config.toml
arch = "regnet"
horizontal_flip = true
hidden_act = "relu"
channel_attention = "se"
kernel_size = 3
optimizer = "soap"
shampoo_beta = 0.999
max_precond_dim = 1024
merge_dims = true
batch_size = 128
Rows from block 5, named by matrix and row number. Rows with one number belong to one channel. Each number is 200 + 40 x the weight over the matrix's rms, rounded and kept within 0 to 999. All counts start at 0.
# convs1: grouped (12 groups) 3x3 conv (model.blocks.5.convs.1.weight, 96x8x3x3, standardized in use), inputs within the group 0-7, a 3x3 kernel for each
# convs2: expand pointwise conv (model.blocks.5.convs.2.weight, 96x96x1x1, standardized in use, transposed), outputs 0-95
convs1.2,218,226,159,264,214,171,176,157,206,207,165,290,166,209,258,207,212,175,156,194,199,211,186,201,205,191,199,312,117,180,147,151,255,168,269,101,208,221,217,258,167,201,214,224,213,188,209,242,234,176,188,194,222,230,275,70,204,131,139,352,247,327,42,202,223,132,204,167,244,182,200,241
convs2.2,199,253,194,248,215,173,217,207,190,223,172,195,202,207,275,257,213,254,213,251,221,215,193,144,196,167,155,250,195,95,214,174,185,206,213,214,231,208,263,230,183,268,221,225,189,233,221,224,211,210,134,203,178,236,262,283,165,177,179,186,227,221,141,178,155,167,157,263,311,257,190,198,256,175,183,241,205,239,212,201,195,183,223,187,227,274,182,198,211,228,254,170,226,158,205,220
convs1.3,189,238,229,229,182,201,191,215,160,203,149,166,171,160,189,205,304,227,179,153,179,230,217,180,183,211,218,224,281,242,166,101,142,186,160,160,221,170,205,233,200,239,182,252,205,207,202,185,204,259,193,197,168,243,261,170,238,165,136,147,155,367,214,161,245,182,186,153,204,213,168,181
convs2.3,261,232,83,241,236,236,264,234,208,101,230,178,194,189,206,219,171,265,204,202,194,204,147,116,221,156,188,233,140,149,145,194,217,241,208,246,197,256,150,167,227,181,173,213,153,224,247,222,165,152,161,190,99,211,277,207,167,190,190,134,191,225,174,160,284,164,159,236,163,120,139,75,165,208,192,174,189,260,173,209,275,196,213,220,151,163,264,156,220,254,142,318,210,213,219,190
convs1.4,216,198,182,186,204,225,201,236,178,201,182,202,214,158,244,221,148,214,177,207,198,174,217,156,164,212,200,229,203,263,238,33,310,203,168,198,197,176,167,203,201,207,224,201,196,176,200,182,167,225,207,217,203,166,241,147,212,284,0,347,260,112,274,187,244,229,222,169,198,208,199,253
convs2.4,221,199,173,255,138,175,229,212,238,144,174,206,165,172,162,252,202,197,201,238,187,199,113,169,277,206,202,176,198,225,234,210,239,234,322,159,160,155,217,220,178,193,166,186,163,214,268,227,153,281,244,183,223,206,194,202,207,154,216,148,201,185,172,270,165,165,264,205,116,201,198,280,228,189,193,209,310,199,170,127,300,184,211,208,174,277,183,169,168,253,176,132,217,213,175,128
convs1.5,178,197,234,289,114,189,196,194,239,146,158,194,227,222,216,181,250,146,239,187,191,189,207,211,228,196,185,150,142,167,210,182,203,186,196,228,194,195,234,220,203,180,176,214,262,240,206,156,203,167,202,244,144,290,202,131,210,223,168,173,249,272,207,192,196,181,193,235,201,189,194,160
convs2.5,117,162,186,179,143,194,190,217,182,195,182,175,224,124,169,178,208,156,225,212,155,226,258,220,245,224,248,199,212,169,167,242,210,200,144,173,190,228,222,195,171,157,228,226,165,155,142,225,222,180,197,202,206,200,204,173,172,191,131,169,188,220,195,175,242,232,226,187,148,129,224,237,194,216,183,194,181,233,78,230,217,193,198,121,200,238,282,267,234,143,127,241,196,208,206,200
convs1.8,149,249,169,189,188,171,230,209,197,223,101,170,212,182,204,230,218,181,222,121,277,199,200,200,241,200,177,194,172,221,187,161,214,145,269,244,263,229,163,187,248,196,236,188,136,262,222,165,162,124,181,240,282,244,235,212,164,267,224,195,220,138,112,211,225,184,181,200,202,224,213,194
convs2.8,196,173,231,222,275,167,149,133,194,189,192,130,210,149,240,241,162,214,197,201,153,197,220,222,245,137,156,196,190,198,228,172,211,190,199,165,175,175,193,197,186,156,177,161,202,143,195,144,246,164,265,214,259,180,200,174,260,91,163,211,174,122,135,211,180,163,220,153,215,162,211,103,209,237,181,113,250,207,220,249,190,219,214,245,216,127,232,267,247,219,133,149,199,265,323,206
convs1.9,232,209,175,219,199,188,165,162,251,225,201,157,145,225,69,187,204,263,203,173,296,206,135,238,229,208,126,211,215,119,206,236,168,256,150,214,178,257,175,209,210,179,166,146,225,221,190,215,301,239,224,233,223,150,232,245,165,202,162,230,127,209,247,203,148,257,185,218,198,231,178,153
convs2.9,176,191,214,219,209,206,218,201,280,218,170,122,212,226,212,233,208,219,206,208,188,207,248,204,217,196,241,178,166,242,198,131,198,196,146,194,217,231,265,228,108,199,257,203,154,182,236,192,168,171,247,238,195,196,135,211,128,207,204,144,141,206,279,167,150,180,185,126,158,207,167,211,221,176,203,268,206,226,131,206,211,184,200,252,182,272,202,209,264,216,176,195,249,208,248,228
convs1.11,231,155,237,173,178,210,140,262,170,210,257,174,245,184,208,205,180,206,200,210,138,179,178,236,226,155,210,156,95,232,165,118,193,268,116,242,238,190,220,231,158,207,200,200,183,173,201,199,189,294,184,196,149,223,240,314,278,190,181,304,220,187,188,189,204,222,222,163,200,155,220,266
convs2.11,142,290,290,199,159,187,165,136,190,177,149,370,165,173,152,175,185,147,208,185,145,208,159,230,183,122,252,186,235,237,188,188,202,206,165,227,210,113,168,187,178,180,235,226,185,162,198,194,233,207,155,169,213,85,215,149,255,179,279,214,198,166,149,188,209,215,274,199,257,259,192,271,196,188,144,161,114,186,219,135,208,210,149,93,247,163,186,281,206,179,133,147,275,238,173,181
convs1.12,188,199,184,173,222,200,205,212,165,252,166,148,203,208,271,208,195,223,201,180,190,169,189,181,185,183,236,263,165,196,247,268,111,71,301,170,211,213,185,204,200,194,276,156,149,262,142,207,195,257,168,131,268,216,173,209,155,216,206,175,298,167,166,200,178,200,237,209,188,203,187,178
convs2.12,241,200,224,186,186,196,203,184,197,240,245,198,153,215,202,160,216,258,221,214,107,222,186,133,270,306,195,207,235,197,193,268,163,184,256,218,174,250,184,209,242,166,280,236,170,205,216,229,142,207,182,159,155,211,193,178,159,216,207,219,257,220,176,144,206,202,233,194,195,195,237,211,219,229,176,184,189,222,174,157,208,164,206,248,218,244,228,268,209,176,290,137,181,237,202,151
convs1.13,184,210,203,196,202,194,219,181,218,206,219,235,197,223,206,241,249,202,220,208,189,198,236,177,199,208,179,214,118,201,172,212,276,257,217,123,193,220,182,136,178,232,190,226,200,179,147,110,235,249,175,193,189,118,184,230,244,178,203,208,137,193,288,195,189,214,180,237,196,220,144,192
convs2.13,224,273,234,168,236,201,224,155,235,171,190,175,204,185,270,214,229,203,220,197,178,222,174,185,189,229,242,154,195,222,231,224,169,165,190,224,229,174,159,172,137,204,259,169,162,219,218,152,243,155,199,306,157,181,232,129,199,203,290,201,183,263,151,141,277,134,232,179,167,117,199,165,209,171,190,170,214,147,245,213,180,169,225,133,203,88,239,219,220,178,207,191,217,183,233,189
convs1.15,204,222,194,190,221,138,236,210,210,184,191,186,203,210,215,201,147,163,268,143,199,202,169,202,221,198,194,196,185,155,216,305,191,90,159,258,189,226,210,232,184,186,199,236,221,124,199,188,177,256,334,181,170,278,202,210,194,208,200,101,270,250,156,186,186,197,196,198,193,192,203,214
convs2.15,186,224,209,221,138,192,211,257,195,157,279,110,198,165,185,213,197,280,222,244,278,219,172,170,283,209,133,165,236,228,150,291,189,147,197,229,160,102,219,235,212,204,250,208,193,202,182,173,157,251,261,167,132,175,161,210,237,236,107,238,140,221,286,219,170,246,161,309,184,218,210,205,164,231,221,168,193,224,174,156,228,181,107,240,214,144,247,224,203,188,161,176,214,165,351,159
convs1.23,172,216,149,232,201,232,188,197,191,157,171,260,275,194,108,156,195,228,200,203,206,229,154,165,218,238,225,256,211,190,195,160,199,285,235,129,152,227,168,211,179,256,258,160,228,224,181,224,168,176,215,158,221,195,207,236,213,165,209,247,149,190,241,182,210,208,229,231,183,220,150,231
convs2.23,211,149,208,203,136,221,225,191,180,238,180,200,213,236,251,194,181,215,206,187,300,207,230,192,258,325,195,136,195,229,230,208,189,192,158,179,199,216,190,210,181,199,193,162,217,246,215,146,213,211,185,276,159,198,179,168,241,244,198,140,233,166,211,216,172,209,181,147,155,200,195,233,167,265,275,186,245,212,182,181,187,140,202,253,234,189,170,210,168,214,295,267,210,187,164,161
convs1.25,235,226,229,216,216,173,180,183,230,240,264,293,201,168,185,152,160,195,187,216,253,177,188,197,165,196,202,227,244,222,177,220,182,179,200,209,252,184,158,250,223,207,235,153,199,193,223,253,124,200,172,125,147,199,222,165,205,231,172,179,202,167,177,208,203,209,184,178,202,190,219,211
convs2.25,160,189,236,178,202,142,212,233,240,180,239,213,188,169,215,201,187,211,199,193,196,201,210,220,160,208,178,214,206,214,247,206,227,235,196,247,184,178,193,196,183,121,252,177,231,208,241,200,138,208,219,184,154,209,195,202,188,179,173,200,123,134,191,203,208,150,214,206,218,267,150,193,216,212,208,218,226,156,278,185,247,199,221,172,268,224,170,205,177,282,125,215,188,77,199,261
convs1.26,175,159,190,191,192,245,200,182,213,217,109,177,178,226,205,228,216,226,170,193,211,195,201,201,230,206,204,163,154,252,184,187,215,128,222,168,180,276,252,150,171,304,167,225,220,218,234,214,214,189,152,183,205,162,246,145,141,172,205,231,240,208,262,180,200,230,244,182,184,207,230,158
convs2.26,280,197,221,175,219,188,209,225,164,154,193,171,212,188,264,179,226,200,211,194,200,211,201,210,166,234,229,171,163,217,200,154,198,149,206,191,211,202,116,212,186,197,155,227,169,218,232,137,208,181,164,177,189,198,211,175,219,196,153,208,231,196,214,166,294,222,164,262,170,202,233,200,144,242,161,161,193,181,174,188,224,238,205,196,206,168,181,210,207,220,219,197,219,200,218,260
convs1.27,188,174,224,201,130,248,204,195,200,221,194,186,180,199,148,175,260,179,136,243,202,148,197,248,225,236,178,197,190,157,203,168,235,202,223,197,235,182,149,195,194,133,265,168,175,276,93,276,183,199,209,156,247,183,199,227,207,264,230,193,212,124,232,146,182,259,192,207,204,189,214,159
convs2.27,211,172,103,182,171,187,191,180,246,204,187,170,197,214,245,222,228,225,215,214,227,216,216,196,206,167,160,150,218,176,231,219,204,164,184,181,223,214,178,190,212,214,238,210,184,266,179,219,170,213,214,215,218,185,233,200,208,167,181,211,233,163,198,215,180,187,172,220,206,196,211,184,209,183,182,221,178,213,257,218,141,130,186,186,164,170,208,194,190,234,207,233,150,250,129,130
convs1.28,190,200,214,207,179,215,191,195,202,152,149,132,221,138,273,298,164,162,202,153,177,261,186,216,283,185,168,185,187,195,211,201,190,248,188,191,270,188,259,165,246,184,147,166,251,128,139,226,185,234,168,282,182,133,181,180,201,195,197,207,160,287,205,220,179,180,181,226,189,221,202,190
convs2.28,167,182,293,234,186,183,200,184,187,230,219,220,175,229,163,199,176,220,207,198,257,208,212,102,219,219,240,187,217,211,192,215,209,165,180,222,220,190,188,200,142,216,251,194,92,246,219,185,231,244,227,173,176,209,210,176,207,138,171,235,185,187,275,236,274,193,257,216,211,232,234,201,130,210,217,115,226,165,205,214,256,165,280,126,266,164,309,174,190,146,246,203,173,152,203,154
convs1.29,171,217,173,166,186,195,221,219,210,101,294,209,234,224,182,247,74,238,204,206,177,178,249,193,231,137,242,202,204,213,184,230,184,210,167,222,228,222,221,123,281,210,171,251,112,267,257,193,288,166,174,216,162,239,182,260,187,208,207,186,221,165,153,194,192,190,239,171,177,193,203,204
convs2.29,156,178,161,209,182,232,210,168,151,180,285,254,240,218,233,223,243,172,224,208,200,226,222,137,174,222,191,134,175,167,189,192,221,197,233,230,185,252,230,161,180,186,230,177,191,225,188,191,175,165,179,205,261,216,314,182,265,188,241,186,160,247,168,190,194,153,156,262,207,154,162,216,231,222,189,239,209,242,216,211,173,196,157,178,200,175,214,170,175,190,158,237,234,213,244,200
convs1.30,246,187,168,211,214,168,224,197,167,322,250,160,182,145,169,175,190,191,247,254,156,159,212,194,205,169,224,253,222,163,171,207,191,196,206,201,178,201,234,176,159,235,139,183,272,314,183,202,119,195,258,177,189,198,178,239,260,229,196,233,198,190,193,206,195,159,170,173,217,216,194,179
convs2.30,179,211,211,162,193,234,188,184,159,207,181,213,190,176,249,189,216,225,212,195,183,212,137,265,237,184,185,170,174,198,170,257,217,239,196,174,203,222,208,195,188,230,214,214,199,226,204,179,191,186,258,195,204,211,143,267,215,237,173,241,151,246,224,212,173,181,163,203,224,59,196,220,231,183,182,205,163,215,191,210,183,239,143,203,145,168,162,203,238,250,188,177,156,202,167,238
convs1.32,98,245,252,230,172,264,226,137,262,164,248,173,160,198,237,186,200,193,209,193,185,224,193,222,182,239,199,260,189,177,186,233,185,230,219,219,169,198,160,184,171,221,206,198,189,206,227,224,208,238,206,168,175,248,167,214,174,241,158,255,245,161,186,207,148,237,206,181,187,178,173,218
convs2.32,206,186,193,268,204,208,216,196,242,208,203,231,153,217,238,204,218,120,213,207,276,214,173,229,207,211,173,186,208,195,188,189,187,175,218,145,201,179,210,208,162,191,190,191,205,245,210,137,212,216,160,158,232,209,270,202,183,265,272,176,262,122,158,214,264,145,197,192,220,169,191,243,250,201,218,259,200,232,155,198,179,294,215,288,171,227,243,245,216,243,175,146,221,183,182,231
convs1.36,224,254,222,155,204,202,206,194,189,294,181,169,206,136,215,246,205,106,224,205,200,196,177,242,233,194,182,215,182,158,179,207,178,269,184,155,254,77,108,161,140,160,254,251,96,171,200,202,201,209,208,182,197,246,198,262,191,201,215,203,182,169,245,199,233,212,205,193,203,186,212,236
convs2.36,210,212,237,171,218,148,209,154,183,250,150,174,208,194,154,141,163,122,172,125,164,170,231,208,144,197,180,184,120,242,174,203,289,270,202,204,198,250,215,165,251,171,272,159,212,159,237,230,165,137,165,216,306,230,184,207,267,183,154,236,191,253,200,230,140,171,193,155,205,162,188,225,237,167,222,262,238,225,261,125,193,108,163,261,153,209,149,156,279,164,236,183,164,219,211,272
convs1.37,171,178,152,189,204,152,221,192,202,148,192,247,138,329,177,173,184,253,170,150,201,273,199,190,160,147,224,203,193,237,204,246,152,200,157,208,214,277,137,279,171,165,117,214,170,221,185,232,177,213,201,199,253,200,212,190,200,180,172,192,247,244,180,237,194,248,185,146,265,228,187,206
convs2.37,193,177,256,206,220,206,179,129,173,212,246,195,188,160,186,179,194,173,206,233,231,208,195,273,207,183,215,214,257,197,178,224,195,177,112,219,186,198,270,208,115,115,203,225,234,156,218,233,251,206,185,221,166,326,173,187,191,135,102,200,215,178,225,234,123,289,185,203,285,166,177,212,198,163,145,149,148,197,171,150,191,119,208,147,250,104,205,215,259,210,256,198,175,142,147,256
convs1.38,216,223,193,204,197,189,188,192,237,73,315,218,233,223,172,206,146,226,200,236,234,202,186,152,248,151,243,157,227,209,218,198,159,175,186,228,65,245,231,207,174,126,153,160,232,201,175,181,185,238,219,194,216,220,245,177,164,234,193,223,218,198,204,272,232,188,242,176,218,187,237,162
convs2.38,178,232,194,152,212,182,184,205,265,247,202,242,174,188,191,169,180,174,181,210,190,183,100,230,203,194,182,232,217,206,184,240,180,216,148,202,194,227,190,188,261,170,178,157,257,207,118,167,186,241,209,193,287,157,145,221,161,204,202,260,217,244,214,228,194,214,233,188,232,217,185,222,217,178,171,204,228,206,255,210,240,234,174,137,196,180,138,214,219,203,249,175,209,192,257,198
convs1.40,209,204,211,208,210,208,219,213,205,225,204,204,220,204,226,193,216,190,195,175,205,195,225,210,207,231,205,209,210,209,209,213,209,210,204,208,208,233,185,227,229,231,194,185,212,188,211,188,179,217,187,199,191,205,204,219,210,207,216,204,208,223,196,144,159,165,125,125,141,175,151,161
convs2.40,179,181,226,211,283,211,191,158,231,254,203,226,190,238,255,201,255,175,226,216,216,227,287,165,192,224,246,236,205,207,199,260,244,146,181,197,204,220,258,192,112,211,186,193,214,217,157,232,200,258,168,155,189,186,224,178,146,193,204,212,306,178,222,217,177,178,249,176,143,239,177,173,202,214,185,174,242,187,174,191,199,195,187,112,176,97,149,241,220,168,232,239,191,187,219,271
convs1.42,226,197,181,178,229,178,188,202,201,203,197,223,203,159,224,192,185,212,211,214,195,187,179,207,182,197,205,208,212,222,215,210,213,206,204,194,203,216,205,200,211,193,200,177,178,167,194,201,195,204,185,219,235,211,232,198,218,227,199,203,215,207,218,153,175,147,128,120,123,227,211,274
convs2.42,253,215,203,181,199,218,239,184,162,169,227,95,203,133,175,166,186,221,215,224,330,216,151,241,215,143,241,167,207,285,172,240,212,179,161,225,223,169,298,177,174,255,227,124,204,170,200,122,190,183,177,232,118,247,253,183,164,228,190,87,187,225,219,200,189,158,224,114,194,268,206,113,162,181,213,194,252,199,128,210,217,172,201,211,245,138,238,153,177,134,257,251,197,179,258,192
convs1.44,182,215,227,214,234,201,207,178,196,190,203,255,195,207,160,203,198,171,210,246,252,220,199,155,174,176,180,201,196,193,202,200,203,207,192,203,214,200,157,192,216,142,195,196,219,181,160,189,199,195,225,153,181,240,185,197,209,178,193,190,208,203,193,138,278,243,182,30,333,306,274,153
convs2.44,185,230,217,200,141,120,217,264,177,227,195,210,221,200,203,147,187,180,178,230,245,179,254,154,182,231,268,244,146,219,206,199,190,218,190,273,222,162,225,212,247,220,183,192,207,197,175,186,117,232,240,150,174,163,252,244,196,299,183,240,250,234,221,217,179,214,157,237,262,140,197,216,196,228,191,206,287,215,215,175,140,180,237,210,167,194,237,104,179,155,196,208,235,179,267,219
convs1.45,160,246,220,215,200,204,151,172,186,219,197,175,199,206,185,191,220,209,221,186,204,175,194,168,207,248,201,224,206,213,206,199,209,218,215,212,220,246,193,186,210,221,166,219,180,184,212,171,254,218,214,190,167,202,216,196,200,238,188,196,213,218,213,131,213,122,231,221,221,208,102,128
convs2.45,181,233,139,134,213,231,204,179,211,221,208,204,235,204,256,255,184,221,215,181,144,216,225,199,189,276,206,214,205,195,206,249,240,209,204,213,172,230,172,189,178,182,208,180,182,135,289,192,152,132,167,280,210,136,196,159,157,236,201,192,198,216,128,180,243,141,254,127,218,249,182,167,205,190,153,232,156,214,254,144,206,265,193,144,154,165,153,227,165,163,163,187,159,199,271,152
convs1.46,199,198,207,192,218,221,221,203,168,205,222,183,192,202,191,200,190,228,220,258,183,187,162,166,173,177,216,211,226,239,183,208,235,198,201,198,216,196,233,224,179,213,228,177,172,153,137,218,210,202,191,204,219,240,195,234,221,232,203,193,218,210,209,199,187,88,223,195,248,217,109,153
convs2.46,144,202,169,202,213,172,211,206,192,186,208,277,135,218,220,215,194,146,210,183,238,211,195,195,214,139,250,145,184,199,177,195,203,210,219,182,197,182,184,212,157,206,212,168,185,181,220,221,233,189,234,231,125,190,224,165,257,248,158,221,256,148,266,171,143,145,233,224,240,212,190,217,182,197,143,175,178,215,229,169,211,214,128,182,204,194,203,196,177,189,181,212,244,189,88,211
convs1.47,136,198,219,198,201,271,191,212,226,195,156,204,193,216,213,200,182,240,195,166,182,143,208,202,227,217,245,211,197,198,208,212,173,192,206,220,147,195,185,178,200,221,148,194,284,207,180,188,247,235,227,209,230,206,210,194,183,212,176,183,223,233,185,215,125,180,284,187,188,185,177,193
convs2.47,191,193,230,134,201,264,198,209,154,214,236,154,193,147,199,171,215,168,213,237,213,215,220,199,187,227,223,248,214,167,184,210,217,236,211,209,183,234,195,206,208,182,229,228,190,234,198,199,205,203,251,116,234,187,229,179,203,240,195,240,203,151,210,188,143,212,223,175,202,221,232,201,177,165,185,215,167,198,151,181,187,174,202,195,212,229,194,229,189,143,172,161,230,181,95,238
convs1.48,237,172,147,169,204,196,222,200,183,200,247,262,225,161,216,173,168,203,192,209,200,170,239,174,180,232,183,187,150,112,247,206,99,234,182,277,230,184,274,202,119,258,197,192,233,219,203,180,202,260,130,299,212,128,222,210,197,199,206,192,210,176,185,222,206,210,227,161,206,181,183,195
convs2.48,132,224,145,217,120,192,188,215,205,170,235,207,155,226,170,251,159,171,204,182,216,204,175,255,164,179,273,142,235,187,209,221,143,93,200,180,204,242,224,167,217,159,290,219,224,182,246,191,192,256,267,229,263,163,278,241,212,179,227,77,220,211,171,174,284,136,216,129,252,188,166,210,238,191,243,204,151,134,216,197,211,221,166,206,236,172,278,197,187,253,242,139,176,160,220,187
convs1.49,202,150,201,213,175,181,174,177,191,163,193,217,199,196,170,178,199,199,199,217,187,138,223,206,206,165,193,152,99,262,205,215,184,218,255,315,177,288,175,196,220,230,169,179,186,181,165,230,273,137,166,216,260,227,242,196,116,253,220,209,254,216,203,218,233,172,196,249,236,223,242,179
convs2.49,156,197,99,169,155,215,197,204,170,187,192,211,235,232,250,248,173,161,219,212,245,221,159,147,177,226,206,107,216,193,175,94,217,235,231,277,171,262,228,170,191,161,245,181,155,118,175,178,117,246,202,188,207,169,186,232,253,220,239,171,174,175,196,146,196,155,184,191,153,208,191,213,229,195,183,215,259,141,238,224,232,187,197,165,184,234,243,262,212,212,201,152,226,195,208,220
convs1.50,181,250,184,210,99,335,222,204,201,197,190,181,222,192,153,185,132,253,173,223,211,219,208,193,184,240,199,141,313,162,277,64,252,239,218,167,201,184,228,128,344,97,189,229,179,210,130,204,184,239,153,156,198,209,209,191,195,130,332,154,223,139,243,193,233,167,161,295,121,258,103,244
convs2.50,258,177,202,232,126,144,253,206,245,169,175,155,176,201,244,218,186,225,196,244,152,198,231,140,204,203,157,202,206,190,302,150,201,188,260,173,213,179,170,236,182,220,119,245,161,223,235,215,231,155,162,246,69,223,208,259,198,272,216,215,137,228,164,198,214,198,211,208,209,210,149,213,169,194,160,236,237,234,203,145,177,254,209,192,185,207,94,144,227,212,299,168,291,194,194,160
convs1.52,184,201,197,241,197,247,172,176,209,215,181,136,200,202,148,188,181,231,242,162,194,197,189,192,213,191,232,115,206,243,126,293,316,161,186,296,213,205,168,200,226,157,240,166,171,114,155,154,177,348,240,219,244,171,190,171,176,215,187,184,181,212,243,201,203,227,203,211,197,216,239,226
convs2.52,178,204,169,157,187,210,247,227,183,237,246,107,189,118,181,185,196,148,205,227,175,206,163,265,130,194,224,182,232,229,181,230,151,164,182,178,213,175,220,257,146,218,293,260,166,164,240,218,225,270,188,227,114,232,95,171,202,226,181,296,234,224,174,215,148,251,231,188,243,167,208,194,136,211,255,212,277,155,203,127,255,174,199,243,290,164,215,207,192,179,236,247,206,140,243,225
convs1.54,221,150,194,187,204,152,171,141,183,187,234,183,216,237,167,181,267,210,198,203,233,215,214,164,183,174,242,153,175,233,203,277,136,199,123,197,144,203,221,226,195,199,151,243,176,244,188,164,196,116,343,184,373,135,187,150,239,264,131,199,172,305,179,194,217,211,267,188,151,127,308,175
convs2.54,309,147,174,194,237,165,190,182,227,235,179,206,202,299,176,335,235,277,199,171,176,200,252,236,264,156,199,180,139,179,231,256,202,186,169,145,221,248,207,231,182,250,203,234,201,249,276,284,218,239,265,186,152,202,175,111,194,141,187,164,241,249,270,258,270,228,174,255,211,246,169,227,199,225,223,140,190,161,248,273,272,264,234,275,142,247,206,302,174,187,160,165,205,273,121,139
convs1.56,146,210,188,207,230,186,157,197,232,140,76,168,207,228,225,176,230,189,235,199,198,231,262,216,150,219,251,200,182,177,235,157,188,166,182,225,179,279,207,196,227,190,236,171,197,252,231,221,203,193,213,193,234,234,161,225,178,215,153,231,216,198,179,262,121,162,176,217,180,190,281,185
convs2.56,200,228,168,202,187,178,200,181,239,180,194,197,217,205,178,197,192,194,208,211,166,210,247,220,209,220,237,165,219,251,242,180,130,212,149,243,224,171,234,218,212,225,218,216,180,167,248,166,190,206,303,184,208,223,194,161,148,260,123,231,60,212,186,200,209,202,221,195,135,176,218,150,189,153,211,197,168,213,142,181,207,210,96,219,258,150,241,244,173,203,262,230,207,134,227,251
convs1.60,193,163,236,139,235,217,224,238,162,187,269,198,209,181,238,259,167,175,266,64,271,103,265,233,102,338,143,196,240,128,221,138,183,249,164,242,182,185,196,166,217,211,191,198,206,234,107,275,139,277,192,145,263,197,189,199,190,171,222,222,179,177,202,151,214,198,213,225,196,263,180,172
convs2.60,302,143,204,209,161,218,231,186,198,76,212,169,230,233,219,207,252,228,221,214,185,222,241,135,243,203,198,209,231,184,239,180,184,168,111,163,228,184,220,209,230,210,186,235,189,214,224,231,205,101,184,242,180,240,125,195,166,175,227,191,205,179,238,211,262,171,224,281,174,258,112,136,145,240,224,211,185,154,229,158,204,244,240,179,167,186,141,149,214,95,197,229,213,209,207,213
convs1.61,214,248,98,195,189,201,197,225,198,183,190,275,168,247,240,170,149,180,126,236,271,222,245,169,211,262,150,226,167,193,186,184,216,185,173,202,196,167,201,262,206,156,203,234,151,154,156,195,250,157,214,209,172,195,164,245,216,189,210,171,165,200,177,292,198,204,180,219,178,270,231,156
convs2.61,206,224,233,194,171,204,207,190,251,189,150,148,181,250,126,198,256,243,212,243,142,212,176,198,217,183,258,254,180,199,152,190,158,146,162,182,209,145,212,208,75,233,226,209,245,210,218,176,195,170,154,184,202,197,260,203,234,244,287,171,190,176,127,208,162,232,231,251,204,224,164,146,209,249,189,200,204,225,147,264,186,273,207,231,178,238,175,206,202,172,203,222,235,209,189,130
convs1.62,159,251,184,256,150,178,198,151,243,211,151,249,167,316,125,139,246,201,158,324,143,305,70,198,266,80,212,247,166,257,143,254,190,174,212,211,198,203,208,221,198,186,206,222,211,150,286,163,230,75,264,271,186,186,224,159,237,190,229,198,185,218,212,233,174,209,178,217,219,191,205,231
convs2.62,184,206,189,223,161,167,160,178,194,202,180,221,256,235,187,222,196,172,211,225,211,210,301,112,160,222,183,292,215,119,224,189,175,191,228,150,234,181,257,234,191,225,115,192,243,225,202,199,258,199,201,177,130,156,241,158,221,193,209,117,188,220,206,154,120,105,126,221,216,144,207,174,248,241,195,200,153,183,186,232,202,143,162,185,224,267,210,145,182,282,171,173,208,171,157,216
convs1.63,178,149,258,266,260,198,208,168,217,215,184,206,161,162,224,183,176,192,332,191,120,243,299,120,195,178,199,181,200,198,140,243,251,187,150,205,219,149,215,183,157,214,222,201,224,242,181,147,152,274,218,195,204,161,142,194,202,208,228,175,235,205,190,216,152,169,205,268,191,207,175,194
convs2.63,177,181,271,209,197,237,162,201,178,192,159,223,196,203,182,203,188,194,209,188,198,210,185,187,215,277,146,78,191,262,208,169,226,244,216,201,218,194,193,234,224,259,138,240,253,216,179,151,170,165,238,166,287,227,185,215,141,188,207,262,177,249,208,205,289,226,230,173,194,183,163,197,230,207,179,133,169,234,135,168,223,183,177,221,178,163,169,177,220,184,250,279,211,181,105,191
convs1.65,211,143,230,192,266,123,189,158,266,204,211,202,163,240,195,201,186,195,206,143,231,305,168,193,162,95,338,232,198,195,179,196,234,179,165,183,165,184,196,193,198,220,221,198,146,202,193,198,162,206,227,247,214,209,227,200,171,198,240,179,195,206,172,214,140,257,221,186,153,274,123,210
convs2.65,199,167,300,256,106,210,194,180,182,212,180,181,228,225,184,177,214,216,204,206,241,204,155,141,250,297,170,191,247,261,187,170,187,200,276,213,146,229,235,230,244,194,264,217,210,247,207,230,207,225,273,229,127,240,141,237,180,231,174,174,144,205,166,208,180,225,202,261,224,140,164,199,201,238,256,126,205,182,145,185,156,164,252,212,232,296,240,151,180,166,197,195,216,156,184,190
convs1.67,123,286,236,199,142,128,221,174,176,206,199,155,239,192,168,182,188,212,204,191,146,264,205,92,194,210,231,192,201,215,187,208,165,245,215,187,194,223,184,202,196,191,214,196,212,211,192,202,193,193,193,199,210,176,216,189,201,168,166,233,158,216,215,307,233,97,311,206,136,220,165,286
convs2.67,208,161,327,183,145,178,215,139,171,222,252,177,148,170,180,166,162,222,169,155,134,174,232,251,196,170,157,234,291,138,255,201,89,208,268,207,218,142,183,185,172,226,154,244,248,198,113,218,182,150,92,202,252,271,152,208,205,171,131,185,166,220,192,238,209,241,184,248,216,166,253,231,230,189,155,188,236,97,259,224,183,136,284,194,135,195,245,203,170,186,176,155,218,225,190,212
convs1.68,226,221,173,212,189,123,161,147,229,200,196,194,212,166,196,187,196,184,240,224,212,232,128,140,161,198,144,211,169,211,208,214,193,268,211,197,220,234,212,247,213,214,227,207,178,207,186,178,181,196,209,199,214,215,157,207,227,209,202,216,234,199,214,268,284,246,283,96,205,170,169,186
convs2.68,199,98,236,213,276,133,213,200,187,250,226,155,253,218,179,188,189,171,207,199,161,210,196,240,203,204,211,152,269,132,233,227,167,210,262,160,160,244,131,160,231,185,247,288,242,139,165,215,182,123,160,290,253,145,218,202,219,177,240,208,248,138,191,218,230,236,225,261,213,157,244,209,186,200,202,161,203,164,273,204,185,179,204,135,138,201,125,222,166,252,194,164,169,253,199,170